config = dict(
    win_length=400,
    norm='batchnorm',
    depths=[2, 2, 6, 2],
    loss='cross_entropy',
    init='orthogonal',
    lr=0.0022,
    shampoo_beta=0.95,
    precondition_frequency=16,
    adamw_lr_other_params=0.00078,
    steps=5300,
    adamw_weight_decay_other_params=0.01,
)
Rows from block 6 of a small sound classifier, named by matrix and row number. Rows with one number belong to one channel. Each number is 128 + 32 x the weight over its row's rms, rounded and kept within 0 to 255. All counts start at 0. Numbers have three digits each.
After each channel's rows are labels from the 100 clips, of 14848, where the channel reaches its highest value: "responds to" is what is common among them. Only what is clearly more common there than usual is listed. The data: short read English sentences (LibriTTS-R).
# convs0: first width-7 conv (model.blocks.6.convs.0.weight, 144x144x7, each kernel summed), inputs 0-71
# convs1: second width-7 conv (model.blocks.6.convs.1.weight, 144x144x7, transposed, each kernel summed), outputs 0-71

convs0.36:132136118109135070143048152094156121133156067151128105112101158137158100102114091129145133094168116102140059173139158186110183127104122179127058165131128129128170156097211158141162097177149139143143147191153155142088
convs1.36:091104135134135108146084144126187101159112134164078097098190132153152152075123129079162079161096102086119093161169187121119147146061133129077119155114114127179107180168112134148145104162152105163145103087164171116128
responds to: voice: male

convs0.51:038163149143158141152126205132079088154100115133147170176142076134144120096152117126130110091115131119091137175103132110127194075099115128082100112112151133092109134140080080075089070061150090146146079111106071120124
convs1.51:137134144184141169143150108156090140110173170144170030159091117162112155140167109115139110105081171152161135117117129104171164136099148153138134155094168097150089088102127088150107153062086167137159139100152132176204
responds to: voice: female

convs0.89:113089098115143083147116086130167160085118121084167112073116114077134117161133148096095029137133147156157165161147141135175144146155117102090153151124112125137125101164100180119087113124113150156118160073122131114129
convs1.89:162175127072108143136137135150137171143114133132137108102115106106162128126171166164124162092169120193141113089087087121110145129122132130079148110129126144121093078161172055158138088051150175097167124082037169107138
responds to: voice: female

convs0.57:153185112198163134083161115086119130111166069161087101105070113147154145081102098077142111153137117091142139126151070112162101148061116083105139081137183146140154093141098095110185134148157127093089101078088165102065
convs1.57:099101144051069108107077116155131107151124120133142131088187111125136109093126154099060151112162121179122099127107130117116118136168146132125122126116110074158143117175196141139141141057124145101129170120119137093094
responds to: voice: female

convs0.71:151163114117210152119113077122110143170146132161154196138178112144123140126147137101148100143188201119140153187149148071096100130112096093123138125098202134141121070107087154137130115132185115154132103154120120093139
convs1.71:139105162124111074089073138141118093128107111133114102094151160135116100086084159165133110143116157119085154146171128077110146080157152123058133172101090117223127131151125169100173137120139107135100122115132162097045
responds to: voice: male

convs0.126:109103139114099137122130124071110113119097144068123100096096073163062108161116138116086146064070094126126121100112114127075119137152141169151104147071119082132098174104101120113176135132133122120060091105110109184119
convs1.126:080109150147119161089148134108125101148110121111133143107255160167124080164133176120150146082125118093113078146154166161148146113125124129121088120099072097081132143156179122141124102099121131117118081124044092123168
responds to: voice: male

convs0.6:091152089132146171074170117154046123177122129103112154151130120091138120165103133055131082114145089144147194149157090116123151063121185171142115099120189135132129124066123124086086092156102144154110127119086124166125
convs1.6:063075130196128093105133122141116081135192100096192122098140107173166158194063092202149141127077100071118155144181087154121159114155146115121195141113074135174124136102148124146187136132125076119148132129105076115082
responds to: voice: male

convs0.70:095099119071119055136072118138173174117130133099161114152145148141090114137133111172076118039082079138102147116183133170105158126153139109208099112128110139136138159128157159157105087156094131130140152160127170120132
convs1.70:089163101115104156131116183079168110151099143151054141102138082096104134077163130078135123168116109114117076183201135139155116126119102097083173105116082122147119182079096163133068107104141117105135121088113121097187
responds to: voice: male

convs0.11:213125135107196117102094110115120104037120098153130162099132135121095098126115143147146115130149141138128173099084123159125123139095122149112158148149144176131036143188074091151100099081114128119192124143181071131097
convs1.11:135189057159159143134161114114128136118138161124106101131188149165123131130151076061148177124117138117146100093151129097159147121072121074197149087162172094198080086070102103093170127136122116150150138146200119148132
responds to: voice: male

convs0.23:140187138127073137150092169101118136176147124083139119145131160166140177146108075105103130130067160137126134094157084186121125166150107139077136124126194108158095144140110107156138178174100142120085077144166167173110
convs1.23:146154155176154176120143041134109140064174149116141129140153132110172123060152078118147134124139148140153084114160119139165155122100137193126111106130158144163140119106130074134175166120109121126141111132177152145187
responds to: voice: female

convs0.50:079169052155124075128059072088144169147129119147084105102105106110162163121079065106136113110099122110144124163146065090137074117139110141205132084164169094095167111132131179060092101117087124098126141144139160130081
convs1.50:123116115053122140150100133152153165156125113126125126119183152112161123114124178128103124130142138155155159087010167121103116143118146138132133147111138094172175128166169140153128100123169166151140204149080197049122
responds to: voice: female

convs0.28:144156058130074098152081127103167131103133177154158072127120137125127055086131132157111133128115071151140109130147146139152103138179084151141163163143144140166176138135166134133089068121139102123158166125189102124129
convs1.28:145155138097112192040092121171147132106102173132142142129081158102123118128159127113082113149119130168092079087092117129105116141106154136114139093090099143105150085165181110146159144137136208092150173140112148134130
responds to: voice: female

convs0.16:149069132056148091154128120146134172123133137110150093185155108088110113101152161120083098131148111110147143075145142149129079149122121104203184153152101150129118109108164192120122128182086111131197166188133109075131
convs1.16:112129111188124191126153169118112113130146130138068129132154109112092090177131110148182129178115113087135171082161142094134085139129116126101186099096126183079188203063122138136084137146111114124143161109107169075193
responds to: voice: male

convs0.63:135099073106118148117132117099118152105072133138108144158146076044097123092093127133134107124120131126085176147158100109160098132153110109170111131167123074140104076116159147118077115152119068072119093138172122119141
convs1.63:101122142180095119112171132115116208113150096182133145116222155098152114116149130163155121159150154166184136116145100094084164116124168107100216104144081116145178127108091163085089150103111141161118063125109140097126
responds to: voice: female

convs0.25:104171117130093072065132102127141148115120128132122092126140131127117153099119149166151128082153088144193159093212134148137139152066112104118089114106162098191181089105128135129174111203129098128129137096194122123114
convs1.25:104124134115156083090105112168141137139145157058117162155064161163141125142135111128086127142153119172153144069104137130107108097133120127152074091084160144105130101150162092135183209123139213095164155150137148124091
responds to: voice: female

convs0.54:082152119202108165084139058114181085146133136117101136114127136116123165132110110163148216117110091179142148134137122153083108134119118165059061135105127088119212124117155156159175162158139111037122169141128151136106
convs1.54:105148136129126176136148077168083135131122163123074132159121144085074122103102127115150137053142090183149145127130092111152143132090145068142090070115186081130112102137202064156140164068110184128125135107143140122125
responds to: voice: female

convs0.58:105177142116163166108162140162088133093135108119069126090123156149184096134146135107161154157093119130124136123094135114105163100105156138159077147090185156106130182102090125113157182105122111152158125125129098191138
convs1.58:138148127195123159121177105205102109120116114092092089178109158138099111148122137197160059076135136159107115130128102114148138165107143102103115118115183051160100115095127070175104173086089158126099115102143074121129
responds to: voice: female

convs0.1:099112096097128076117106164123147165121122121176130078126140129100119083114108109101136110081112094130112107161158106112182112119142130164155097138148190140154112158067132195117149112126119097088142139147107104117101
convs1.1:102160133129108170123148099142146151166131116117087150126121170104142141129121161120158097095204090143179099127110147101177141136076162153090143122119149186147175118139128142129076124127097151157117145080152179115146
responds to: voice: female

convs0.112:072163124115070088150153102115092106196089099133076140209101105098080103089096100080113136087099081083083182150124101142117090073092149097105159145127213103113107077128117099074135088089095125100083095124139101139099
convs1.112:095160113044131126087096147137156144107125113105077082140176174171135116145113186120078119120148145167141141125079132069122134132105114134121088129116137086123158091152146106182120125124115181095116193142092150153081
responds to: voice: female

convs0.32:098042107036121103091113119125183150101144114103164073074118120138082079076134104133093178088136124095161134084101129145117111118109156085132125144120092137110174096107158168144113105168153165083142187173157150165163
convs1.32:131197085129167110140113079138155163099110089102116169119135124168128125105115126126137124132207149145082118084098142096138124123030188106162109144095124148106172081140155122102137112220129158220085121132118131153104
responds to: voice: female

convs0.53:067140135147116157131201136103113101067108118140148176146160162168139142170093101100185115143149162158144125109122161072174133133086141123134090167129093077143123104181106083142160142132111104074081087079050111149142
convs1.53:098121185151148088075133081151112120103113164144192129142111160104145094149103126129100147096122150155101137121142080116114079137152085128116140058128112108142095130129220125172173173056157142053197090149074101125157
responds to: voice: female

convs0.119:167154107111130097092123138130138165086184055090180117148065146057186135126111095085098134156112122063126126109149120140093158141044215105089142125123105154121112088144134104146114134156143171173158126115106165130069
convs1.119:120153116099188097107087185116097184143193143103178137090135100141198170142123145139086120160165137140117159114080143116139134142115176140095097084114135054102206140171142155165176163156157149115116172155107149133116
responds to: voice: female

convs0.45:096169060126125128189100122079126113191151130136166163197143167091152081115080097122170123081098101113120116105144065155135156130157144090111122106104192068112122143095170150140126084155081130156155140179151125125120
convs1.45:133146144137094179076107072102097135126140178112174175104140123134171149162114098178144110071124081170131084096103100116090146160119168167163183152170109138093158122109176148101164162132162148184151096166085122157161
responds to: voice: female

convs0.114:128205151092163080139111084118102137207148072133098105115057132136154139159101084088130165161145117071143146180165095103096115131076179145102077139114242128155098104142122145106125175125128116096157137115132115193068
convs1.114:104170110068134133121108138153157090111167118122149119168166159158094126100112177121082118098128143181124116147096120152112120163111149124089075113140116064159157129159159112178103126097113172117131190091109161084091
responds to: voice: female

convs0.66:171184152175089142083114097110186156162108134129112105124106068129185192083100118125120131136057109186131174164158122127107125169185117184194157155121131081130190158094171157107143144147124138104121136183149167138132
convs1.66:191186120129125186079153108150116130105143144110161139186135203103135147093147102113149090121105092167089066090132112142121151175084164082070105145074149125132105072130172064147127117098165172094110171105142118138135
responds to: voice: female

convs0.103:088114137099143125043090142122077132050114101110082090059111091102066131099135126124121155058118094126121136088137119137113082096105110078149063126110112087168087111122114125104149131142085152118104097114136113112112
convs1.103:092147121132127099141110145169136110123129154092135168085215164160131117196092162135142135092088118116160101110103144135101128104155127112123125082115103124062115155152196108123142141071053080169171055180076063122118
responds to: voice: male

convs0.74:174112109122137115164143067143139160206196111114149119071117134128147193095101114105119119153138182106129101198165110079091101152104102102204139131090123108136084099115124193180129113148111116125140158157063157078094
convs1.74:162097134127104135089184158085175164147114096139168131144189138114136163096170091054122147159112132073103123150169134140087144124092125124139088134100130150187121106089134089073165113196157122166125154135191120147073
responds to: voice: male

convs0.134:187162147112115053154095057076140106158159096151106094133125105097144107122069094128105104220136187098141130127165156173138125155124132110082162148141121057142169111170130123142169198175066126112146105121192162125126
convs1.134:142080074180153119151158086155150061122162136144093172095131174085137120121084109137147143170118116145129104120145127148176104110172097103076139108155131187148183127119135115132157120115128149159157095124098165084136
responds to: voice: female

convs0.141:135164044134097103108075081107170151144156145115099168139154130096119125120058097141150160111133108118165144155137111137146106123144126098096138106123136100090116115108167119110095050110099198070125139137165148147157
convs1.141:131146120139080145121153112113123213138165142148125147108242165078130138117099141167128109128153118184090094071122094074088159127078195134124138117098137113142134138144151078092107112085144206175090167158088175135107
responds to: voice: female

convs0.31:092206170139138140132155097138140106156125109111124163184110160129142131161148150071119127118126104139112128208147120098115094153135153169102071150112164114161064162095072150099152175128144147153082124108084124122101
convs1.31:145178142138107140144165077182100109112149138136150146152130117136164114103185156179116126110120147177118050160108117146111154183146122081150143075127159094164103113121136052147126138074119166077101120119075117117156
responds to: voice: female

convs0.143:197091130110128157151116072129134137087113146162148118108156116121067164183112076142172138166141164154111153082099142089149110144150148085161114168135078077082158081177084143089174175180111095120131121130124152153166
convs1.143:139146117170141189084122083115115107086185140108159168155106132107144093111171126128129105150160075138125135125168124074096108145110107138081118055120167112102165145114209094148151087096165142126191114151092096141137
responds to: voice: female

convs0.55:140103108153128117151123106111077120160143075164133158141037128115129084115108082049166133156154149057126115129130081074138120100061138096144132103142186140077098087113097166099105120130140137101128132117092115115053
convs1.55:129143100070143148156120110156136129125160129131127085115202121146095104104133151097104117111145127181119117128120170074154081122102133132095075109122124090168166114129149106145108138074069198104127173070075196133171
responds to: voice: female

convs0.92:109180125136188127123131105125114102143113152078092124122125114159138062166106086137083174105165093138153155150131090103054112125162118166079077141029131149178164142082125162137133135143149145106116128106108122172107
convs1.92:139098092166144169099164138128086133150133134077153076131169136162190099152132086086161183127087121038121130113165145152129164128093173133128128164135120094138099108123121186131172105151101090157110133159136090151100
responds to: voice: male

convs0.33:108160091156098145095134132147200145161117136172125146149147125118121119106111087132153124099129096136154090158180139091126143210092098115126099156098120044165210125084149163170127119173118107059110147131157155100142
convs1.33:151143128143130158087132093157122111106114152083132152181072109081119123153113111169143085139112139183123156057088145117093124151104131159158169097082145153103210103127184135161146143138163138079106118173168171179118
responds to: voice: female

convs0.72:134098186138174165097162149158144132063148101145149099073110077145114198128139158087121126138131121108098093092118106093141117181097112046141126142134076159155118047145114072176169161171168100169106079121103155078138
convs1.72:092142148116111184122114166157102142117117117108145079118103123084100091113184122138094135123093092086109159171152151175127115184119118093105132135152160084198088165129166119141105172094140144135085130105168110145143
responds to: voice: female

convs0.100:155075129082133109119138123082113108119145117118154068087099083063084087095123135083072038117084134076090124105129122168113057133101133091122151103135152086140105094139146114123120131138077147155142123123116096057119
convs1.100:133146059192178158156115168099088139094197117136143159159167136106115129104127087134103136177142159113147138093125140151089114108080165098162157072123085191134159179087178138162097108139122089169157135146135093114186
responds to: voice: male

convs0.140:136190095111134094088103128134137194100199102152115079109087141099149144106086058124124105145107115111166130097210086103125123154116154093132147114113135163194168090164151136168089137177159094139193135101139163120093
convs1.140:115113167112138148140134172141128108094188121123110104081072136088155149114115150156064109169126177179183140099126133100110095099153128135109148075119100099089173123129127152179173169117066146076163148160070145136126
responds to: voice: female

convs0.107:099105167113089139136095136127147155114131089071102158125088093109137092099175180102090080088108066100090111071146129119091148160085104164107114141116100133105096145117149123177124135093115111149135089174133100113086
convs1.107:111113097162156098194106173113121167184113136140104069075132131137090095172202123150104150145087127118147210161157104121151159177124110096096082136156143152113101110162118135095135079087121173106165080117130099135133
responds to: voice: female

convs0.68:112119069126147096040090074092146126146132131131129105106133120105064112110076115141118071146135159140159116135182111113115090128158129088141141156124164125182157112147125168152095103149146120092110143132156140074120
convs1.68:123086083162133133119163088169142165099116150122103158140077144115121136134085094162088137135142127210188126137136129072129084112130070154088127046137077128147170109127157119175107144081095146116152147154096136140145
responds to: voice: female

convs0.43:212094152114114203083148121176114156114139144107138092127133083090121104102168119057099089206144178118121156135134132097126099196091131077135161089146083124087175081152109118121098144183104126156148109092097135041158
convs1.43:099132105141165074116139178131116075088175102153103142094197108092119152140054158164166089175078159101120134114181156132109131085182144074101208092117121097144140159113107127148128167105102105092089133074110135120061
responds to: voice: male

convs0.132:161176180156127088054147090131151115080154115152168130085153077122152135119165161172138134134140149129070115090113206153130122142088161095183093180156155085116205082142132142098158141116082075107133116116228112149115
convs1.132:165115112174133129133153131114150132104133180158114109119176104160134139097150081000149187138122109101116055126147154101100089107088120113155137097091128128181084080111147144082185114125153132146101159159211117127145
responds to: voice: male

convs0.2:103104093124153109162153172091085102139089168120064129135116148168131097140108136096129100119094133117180111086137068095197117111145129159070096147151075105122090149126110143111110119139136124084088092100118101159127
convs1.2:083092165167157076057100103079095109133094103140115129100249133133147117122092136178125120159108134080104113111159117139130194112182139112103182087133104126178139138122120103103122135109120104105110118102104080180055
responds to: voice: male

convs0.21:140113112131109099104050080097137160132121119140040175194127157117120147155089041113170144117152101121108147089158088172128107201140117089149071105161053093116136126140107100115135138149093135066171181128174157114137
convs1.21:200190127082130199163131125165128157143169142096107163113176183122088137135147113141122104100086151157165077093128108133122163156139148145121105107080127109109113098163128120115155114143133151121187154132111109145153
responds to: voice: female