{
  "model": "sound classifier",
  "dataset": "short read English sentences (LibriTTS-R)",
  "train_examples": 26041,
  "gain_aug_db": 6,
  "noise_aug": 0.01,
  "time_shift_ms": 100,
  "n_mels": 40,
  "hop_length": 160,
  "input": "log_mel",
  "spec_augment": true,
  "win_length": 400,
  "targets": ["voice"],
  "num_classes": 2,
  "arch": "jasper",
  "norm": "batchnorm",
  "activation": "gelu",
  "drop_path": 0.1,
  "depths": [2, 2, 6, 2],
  "kernel_size": 7,
  "stem": "single",
  "widths": [96, 112, 144, 176],
  "label_smoothing": 0.1,
  "loss": "cross_entropy",
  "init": "orthogonal",
  "residual_init": "zero_last",
  "optimizer": "soap",
  "beta2": 0.95,
  "lr": 0.0022,
  "beta1": 0.95,
  "shampoo_beta": 0.95,
  "eps": 1e-08,
  "precondition_frequency": 16,
  "max_precond_dim": 1536,
  "merge_dims": false,
  "one_sided": true,
  "adamw_lr_other_params": 0.00078,
  "grad_clip": 3.0,
  "ema_decay": 0.999,
  "steps": 5300,
  "batch_size": 256,
  "epochs": 52.1,
  "lr_schedule": "cosine",
  "final_lr_fraction": 0,
  "warmup_steps": 530,
  "weight_decay": 0.4,
  "adamw_weight_decay_other_params": 0.01
}
Rows from block 2, named by matrix and row number. Rows with one number belong to one channel. Each number is 128 + 24 x the weight over its row's rms, rounded and kept within 0 to 255. All counts start at 0. Numbers have three digits each. After the name is the row's rms in percent of the matrix's.
# convs0: first width-7 conv, stride 2 (model.blocks.2.convs.0.weight, 112x96x7), inputs 32-47, a 7 kernel for each
# convs1: second width-7 conv (model.blocks.2.convs.1.weight, 112x112x7, transposed), outputs 32-47, a 7 kernel for each
convs0.33 096:149146149130095156139139117115158129111091111110147178096126158171115140130099155102079154160116137106086124126093096155131179100095175162126126147146123126201128124118133114103133127106116088127072104116127106170149118117090122172079146142127212128063121146075146120136086162091122131112090125103126124126113131130117080137144073113122
convs1.33 106:158123096111156124209146121134143119164123149177154131125105168143148100099147131147116149083103115128113144102160143117127173150152102112103121148109112114113159096125127106050118162090128110113140125090117157149119135135144162097158128079124135152140104075131161096135116121147105200131162156122141128120157140153161096167136138135113
convs0.34 098:143144111138070125059136179139098145109097134132130157201147108100111113125111155112128163149140128146109132112057132122105150150144113089099131117137111153126183132127139124080137142102119148133077109124105118096150103123105107163149122104113138111101165120101118117132134130104175128124139096151146153132107137123116108136144121152131
convs1.34 104:111132147126097138125145159093163128132111164144125132114107135153148087123106121067161122064161152124146112136142135111099089160160117134125137123135129120071133108142127120124150164131100099100139145118109146104133128177146145102121122142140131079171098099160122166085178126166128117107106167131137138160104144132155143118141157125129
convs0.35 100:072120135152205160082139172123123122119099129126071100138135151090116108110184147155111139132108137151127119129133135100124120158117097107128156109085114147135164139147150137112152169137131166115130126140115110128142138127130130162128151114131093117107127155168071084157110145117103126128147109123139149157116113125115117122068136180150
convs1.35 096:152113121093142127108128091142124096133127154137105111094109139099110090114128122123156101111150128140150122050060119107137110154112109135146116108126133167129146093121125104118134143134111131132127115151133118120137107143142129065081156118149157147146120162144151171141147092159098112132148131112102143131121140128148151090137106182104
convs0.36 098:150092145116186121083113133120153109110129105150095098134132165137116098171171132129139096101086180137103122124111155167083166160134106109076139136105159153132161158099135103143131164131127105108104169140147129095142141098157143106138089133142103123098105160077112079106142100140115122117164183155110146170117127132098121125131144123177
convs1.36 103:120137147126111183139139088167213063123099148141137133152151113096107112107145095130172099097165130120153138149091137108114105115144109123105091084110128144124140157120158122135100119148113159121158103167093093152143135104107101155120147084107145116135122143148124176145126160155131132138143124143122140117158129109105154164126129138127
convs0.37 106:108087121149158166124131133117150135084121108151103108151127163104139099111100161130084149163101099144137166161099103088136121149179133108085140110132081151209132097129116167113108088134104086093132128098138112142109073141136154140142118147106102114137147117180101108129149120186122058130129154137133150126123122098157103126152121108151
convs1.37 098:115095119128123083120109146123126139118106162109111121111117104102113127118099143119155114130114126114105116134134121099153175155158136138114128116136116082117142119129119118117102095077130169118090157117171139105118114128101143134175127116122131121117164147142169117098159082070142132117126130141146128105158097125106101183148144145100
convs0.38 100:130151094125095126107102128121145100111125155109126144139124092147141105130081117134137087111135153150114139154096116112143146113114157155140094103122154101118094107161114153116128133124116100161133135109138148133129123098103097151124125177113120109114168147085100109130136138108175107123139147121126118129129124127168137105096110152169
convs1.38 095:155164137139119119121126121116133127166082125124116134118111109109109147099114084124148103155119114126123135147112142147164142144184129150152127150128124107141144138140143136095160140133149143177128114119119105143157112070140146143182191150114109103112141139126109131149132102106104137125130125163180184105139140123111103095134160130096
convs0.39 100:123105148095071085132124124140120151087114134144125153133096141165146120100124163105132123110121117108116120157136167134145101089084159132137110176112110145161096150159139169113129119129140089121098106159163115145092149136083108139136137162161137165149138083113156126153119108124129102133148148134124118118121153116067117190126174124080
convs1.39 099:120143117118139119144129114080145138089128123117166114112110156114152132159153137167152128177100116182100158095152114101149101147146116123144123130143130131103170172127128109102165114139129151122127144082111151120106170158106103094135118117142162138137126132118151097168143082089119130124173142137097139136135115158107131139076133133148
convs0.40 104:152077126122141184138104101140123114130138120127121125105103165132132108130107143139118132114114080131117129208199122095080137116096172125137095118160135124142169189105130196108177129126108134101148139133142123135137096137091115116102117140141134070140083160145124166083136151062131135099063198160148153146134148119113113133107116128166
convs1.40 101:131103134173115145122125137122103166074159120109161132099128119103130099083141121185147108149147126126096116116151094129143071151091104104143123087139088135141089136148140154135114105125128122126114115155121189131138141129138154119101116131128170157105153115162115101127116114089128149134157162137129093121156143148136118154124119146103
convs0.41 095:219130131120154158182174098114133131101115129118091172149120121206112086142113144136112155107097076121113149151104154083145113127158175105130133148161127137131099098142072141114113127143103143128150116101120103139140113114130097117117110097140150119217106142104102142105120130110132155112094126140153170186133152114139164163074123155132
convs1.41 099:135129094148079137155130172124090159108133134120111117079129130150110098147140200101128110159122105131109107118142125130117124126118111142088124135111127168098130146132116105113140111158091128128095176147094142158098158143132114123106133151155134158145093138161175132153153167126132162090134103142108106122134152140136153138117118082101
convs0.42 105:068124146148144106105116134153137133107129141140090105174162125130150105103154134136122128102126134152110139134087106099124130145104109132115169119092132107094188194105153101149139134106106123100164158121087138119121111146137110102115149104136142139148135093156110098134136122105144122128144088138152142137119160119127127118084164138132
convs1.42 101:137082130125104148118118097167139136144153164136121100084113137138108106155107062126140088081155115174086129137111113123123118184136104136127086136110142163135101100098091073111159149124108131114088131123178175147146133116127116139130142125142109106121090167149120159133143136123136100111144159099133116099156132102107124102165122136120
convs0.43 099:121119109155170174095096133185160113137142118093094167113140135196112068161110118114187151135103113128115091119131158133155142163153144160105080157085130103107161137089117120061119143168148146105129103140127139151126137096137138126089123138120153115160145122163107129111136123115084138153120157124123142153118139124118113104094134138143
convs1.43 104:076125092129147144122123094145098119129124129120113128108089136148136119144095132122139122110166136121126114143128101116129115106105133092075129118093123171115131148115129096104155167122073145122133118149133123118112117144118112187117124138138166124137083090150118142130108133157135134118146115103153104166119102113110120117147126145117
convs0.44 098:097128160118054118135105129123106118118114113097156109099129140106135162144110122057093132166114103140098128150165134087113194103127143127129147161132136166131142167127135154119150120115110110099126140159083134133096101157084092106142144201167096113078073110103166164113141134075133150159055136144169144124124150129134116134076113113107
convs1.44 109:150131124124099157160166134107121177090129130151142135125120141124092135118137124149124151132105124125081089147096130114105114167092125148117142139111132142125111123131166136108138161127154091157135133147114136091120149125143129062146147124083119151102155115122110134134143110131163153169173175100158115138111140123118125156161137128128
convs0.45 100:175109132090181122115158157154135152128099114101145107122124127093124146133152172129136108136179158095119112155103109148131178121111120130124149117195181134123108121151128128125135116105143168176118157147124104132114107117128111119127073134156120128112088179130089182111122137185151120191122106130117158092091103109144136101113109138173
convs1.45 099:115133154128122129154112120113137102148117155123129121117115106112111140121181115099137141115134116138122132137076134122125119121124106120108110119157122099116152181148137140110104158117091116111168113186151157129128129118140136074110159134132129129128163125126167056150131124081156133124093181122137136081080158153120112141141159098090
convs0.46 096:129173134124108115103120113076141101112114134098135156125127099099125158119174116097149122145109141115125125159169101122092183085086158128097114129169111092089137113121103116163095125112116152142135089126130137102097134157145155158153130162126094115115115111102081240109090079159192116106092103144153125140105121155126108134129132110129
convs1.46 100:140127104107150127137114136122130122124160158157137092138135124118098126105139111112115124129135146118090090098071117071133125102112149115140062123113092137142152122111161085109130131126161122107164124143117137113147142084156145152139096174121083123164139147140158099121135130180129125137154202093130162102130111096142118125138136116132
convs0.47 102:132109106151158112084137148127135133106083129143115094133095083161086081102104132101105123107084152178143108152162161124130137197138089106144131118138149122099117111142127183146142132115110111143135125125131102100112111138095116103148179164136143073124153083120098152179104121130140106117109127112153142140109131168165133087094117107136
convs1.47 101:170148112077095128116116142103164068105160130116120119153114102093129149147092123139140125142128124088098126091090074127122123139133127133105125098154096174148127093119134151144144110149102148159121140161108100104127103173143107073145175119102105134155143103116098119147149142130141056152126138097160086110096136123131105142169095112103
convs0.48 101:146151101109108131118094129139129133139122178113120104103150093140180087127089108119137118124138117144182114156100154149114139067164182093100141138159162167054085138145152128110123156116121100086089128093130117101128141104125115126124118096101077119168148151116100116157147170134070155132090100089095121145133141140149130157148137125163
convs1.48 107:143102084106138088128127103116102142105106158137058162118133093074118140101109089117115148145172056097155138152076121127135125110120145138144115115131139156113075066128094139144121143128107120128105134176158138124136140130101107124098106159137101122088133138159176118139089169126100118103153101132138125145130127127130117102120148137123
convs0.49 099:145156144085092151161119111098128109084147104106095136117101098079148127114114113085153137090138136126115102127179144066130172140108200159141086140119083123147126113152131125111130112124115152119156154132116123122110124094102101135164163117132108078103101152103149079133160159128094147095117138133136128112116157119086096135138118105158
convs1.49 100:122115123138106140120138129104148113165202134112148118118118091154126111132136162116112105169162134120107118112109136116150123138181123119109117106154075115126082158110145155123111099111106124121139099123102157065126165133102145133122134113144121162099147136104085124149148127138151119138133124061116077107120111111095156118155129136130
convs0.50 098:119156087116090121151122133100132109113152103123189144119134122147093155120081096149126119106131111108135124137141133104137153110132140103096130149124148164096099149119094152147140113109110132134087121107111106157132118127122144122117152086128126156089128113113108125089108178095119142106104125110111133170141135132104110207175131095066
convs1.50 100:164109111151133090148131122124122177131139153123141061110161112150186054096134149115131117133150122106140107113112145118140128119148134120117139103107170142109160136069106130098100145128140100130141137155091157130118150107119120082119140123142124135130142089126143110143100131101147127150137142134117154091104151156139129148117154139155
convs0.51 101:129183172121118112085132108089140117179158073124104110148099131098120123113105110166160129108123146121189184117112100123131141121129111156064151104102097127123124106142086087152127118136109149127113140134145115104138119145188139141167124134105133166119116105168127090139161184133082110150097159151159099117153104097127115127119152153129
convs1.51 104:117156171143123118116120151147113159101113138119125107159154137112093119109109129149154114119169111138061145090095111091112185149074124112163111101140129166114125157146133170156120111125150150170158108088128130095087104131131146151132148120178127142129103131118136136105162101133153092140180100139157134093149098132154118130133111109114
convs0.52 099:042131179122093108175125104185115145127102136116133122134115116168090109155148100156114141124148136184109159101104141110127177162113114148130114100142166177150128086114155107106105151132125146159145163132112150107114126107116151139150146143089113131114094162118139088141146120140135159141117164115132177176141089124158156085116137147109
convs1.52 098:129098134127121137118130089114092109152111131105136125113144127111146180107160151141120116124182102137128137106125147128152101155150118102120077125139104136136150130112118116115154069067114127139116135130097108146119147122151083128100164106159117122134144138108122126146168060172101123104158121124091105105127183137158144160120095097082
convs0.53 100:119131172121129107143109116115145134117097119132136116157132144129091127128185136128119081136103083127138138061173163101114124167067075098101161148129107136165123083143122146126125172178125155118119120118114149129115172136143138121118118129157131062138138126106097137108160101144127140230174102124136161155148091146161101145143108094144
convs1.53 094:126129110103132165146125096106142122144115140125082147137127186093140129109110079111108153160133117117159141082136127116088141110112135140131126147117111172134141115139160083147166106205131144142145102107191111169117121083148143145132140164117120133123124120126099134153126091157058158157155151118129121110106135106122135169127118109123
convs0.54 093:087121149166102138132120146143126112115158145105147083091116104122120109147136132117117118112119129139112070115155125106126184160155130129094090120134109115123099125144154147120115103108101121166186162145100083114115143101087107129191129180123066101110110109158155064129150126106144119133134095078139108116122104153123125125129097131150
convs1.54 104:098136074088102120130099096118118112144143132132110133134123100134128152139144096147100106143123145098141143128148130129123110113188149135098118133117166134163140125078139153087127117126115078136153125123171109105123111101136114074151132138097112155160127127105092114138162155179100111102110116106126134123088139180135115126120095104130
convs0.55 104:148110164116101118107088130151144120139127098126136157128146126103140194136112126108074090148171118109114166123156124070095091103146091101161132149110091126134108145174157147117131129141148131110137144161127089176124126143123110101106124125133103124158161109121102153104134198096111130130125107127110144132097142153094121145114108133126
convs1.55 098:136056104107116173126158087112141145144178143126098094086101140186154152098095126093099145121108152135144137119098152147138152149112120126138175108151157134095138123148103117143134160113157133106195103159148156130118149139118145111129118131098157156171128113111131156116133124129122118125142155125103123135126118089103092129123157150132
convs0.56 107:132141148115106153115116118138115121142133100098123111143132155098141078108133157152130130100104117157123158139080105108139142153123143132082117165111123198154074120121115115098135124103121118118128155101105134127112129117130139149112088167125165126107120141123104196085134124160072084201087163123146135138147097085110102167133101115137
convs1.56 098:128141147149105108146125100130156129112105131119157096155137133075119131119114110128154117122127144129080169187126163116170156101131146138143144122119099087104119136097144125121151075119097172147138156139134152105106106097111091117156122137124162127122132120126124116132121073129134116087121117161119128113144146132082143152175170112113
convs0.57 099:127137125139143159108141120131122151121147153154104143087089143124124106124122098199182123098106102130148143113194122124078144112159117156129114137088081107133154102174085139119127128185153118109168119127135152125120112135135128154139183127106099131090091119108148155088147117091100183120149152144114144159139140084110131146144109111139
convs1.57 101:102132104157140120130123124150137126128151117121148124154145099119148112135126122094122126146130137162121105068131103133151158103153126157146126126141173102177122137122149111137149132135112151114100096120112131093102121145145079134153097139154149173127147141129111089171124138138131115148121146109141107136108122123123169130078157072107
convs0.58 096:130153162103122084115117127085150148114096093159097160138135149130113059139199096101115111114118141171132105161153125166144089136104191151144120116098115114132138144131105136149150141124137098097135123134142132145127138137100115129135100108179170099152134172138118148125161123110148129142158151116154143121132130149119091109163154132131
convs1.58 106:135099159136113134149159078167170080113127111127165163127147118143102101095136101121142151123143106123137135090117147108092149142148091103165124103145122139100087131159121122168110139174121117168136124103146147091178103134135109104128148117111132142150133134136091122156139126120125146146124145129155152134138138154172086093123121112120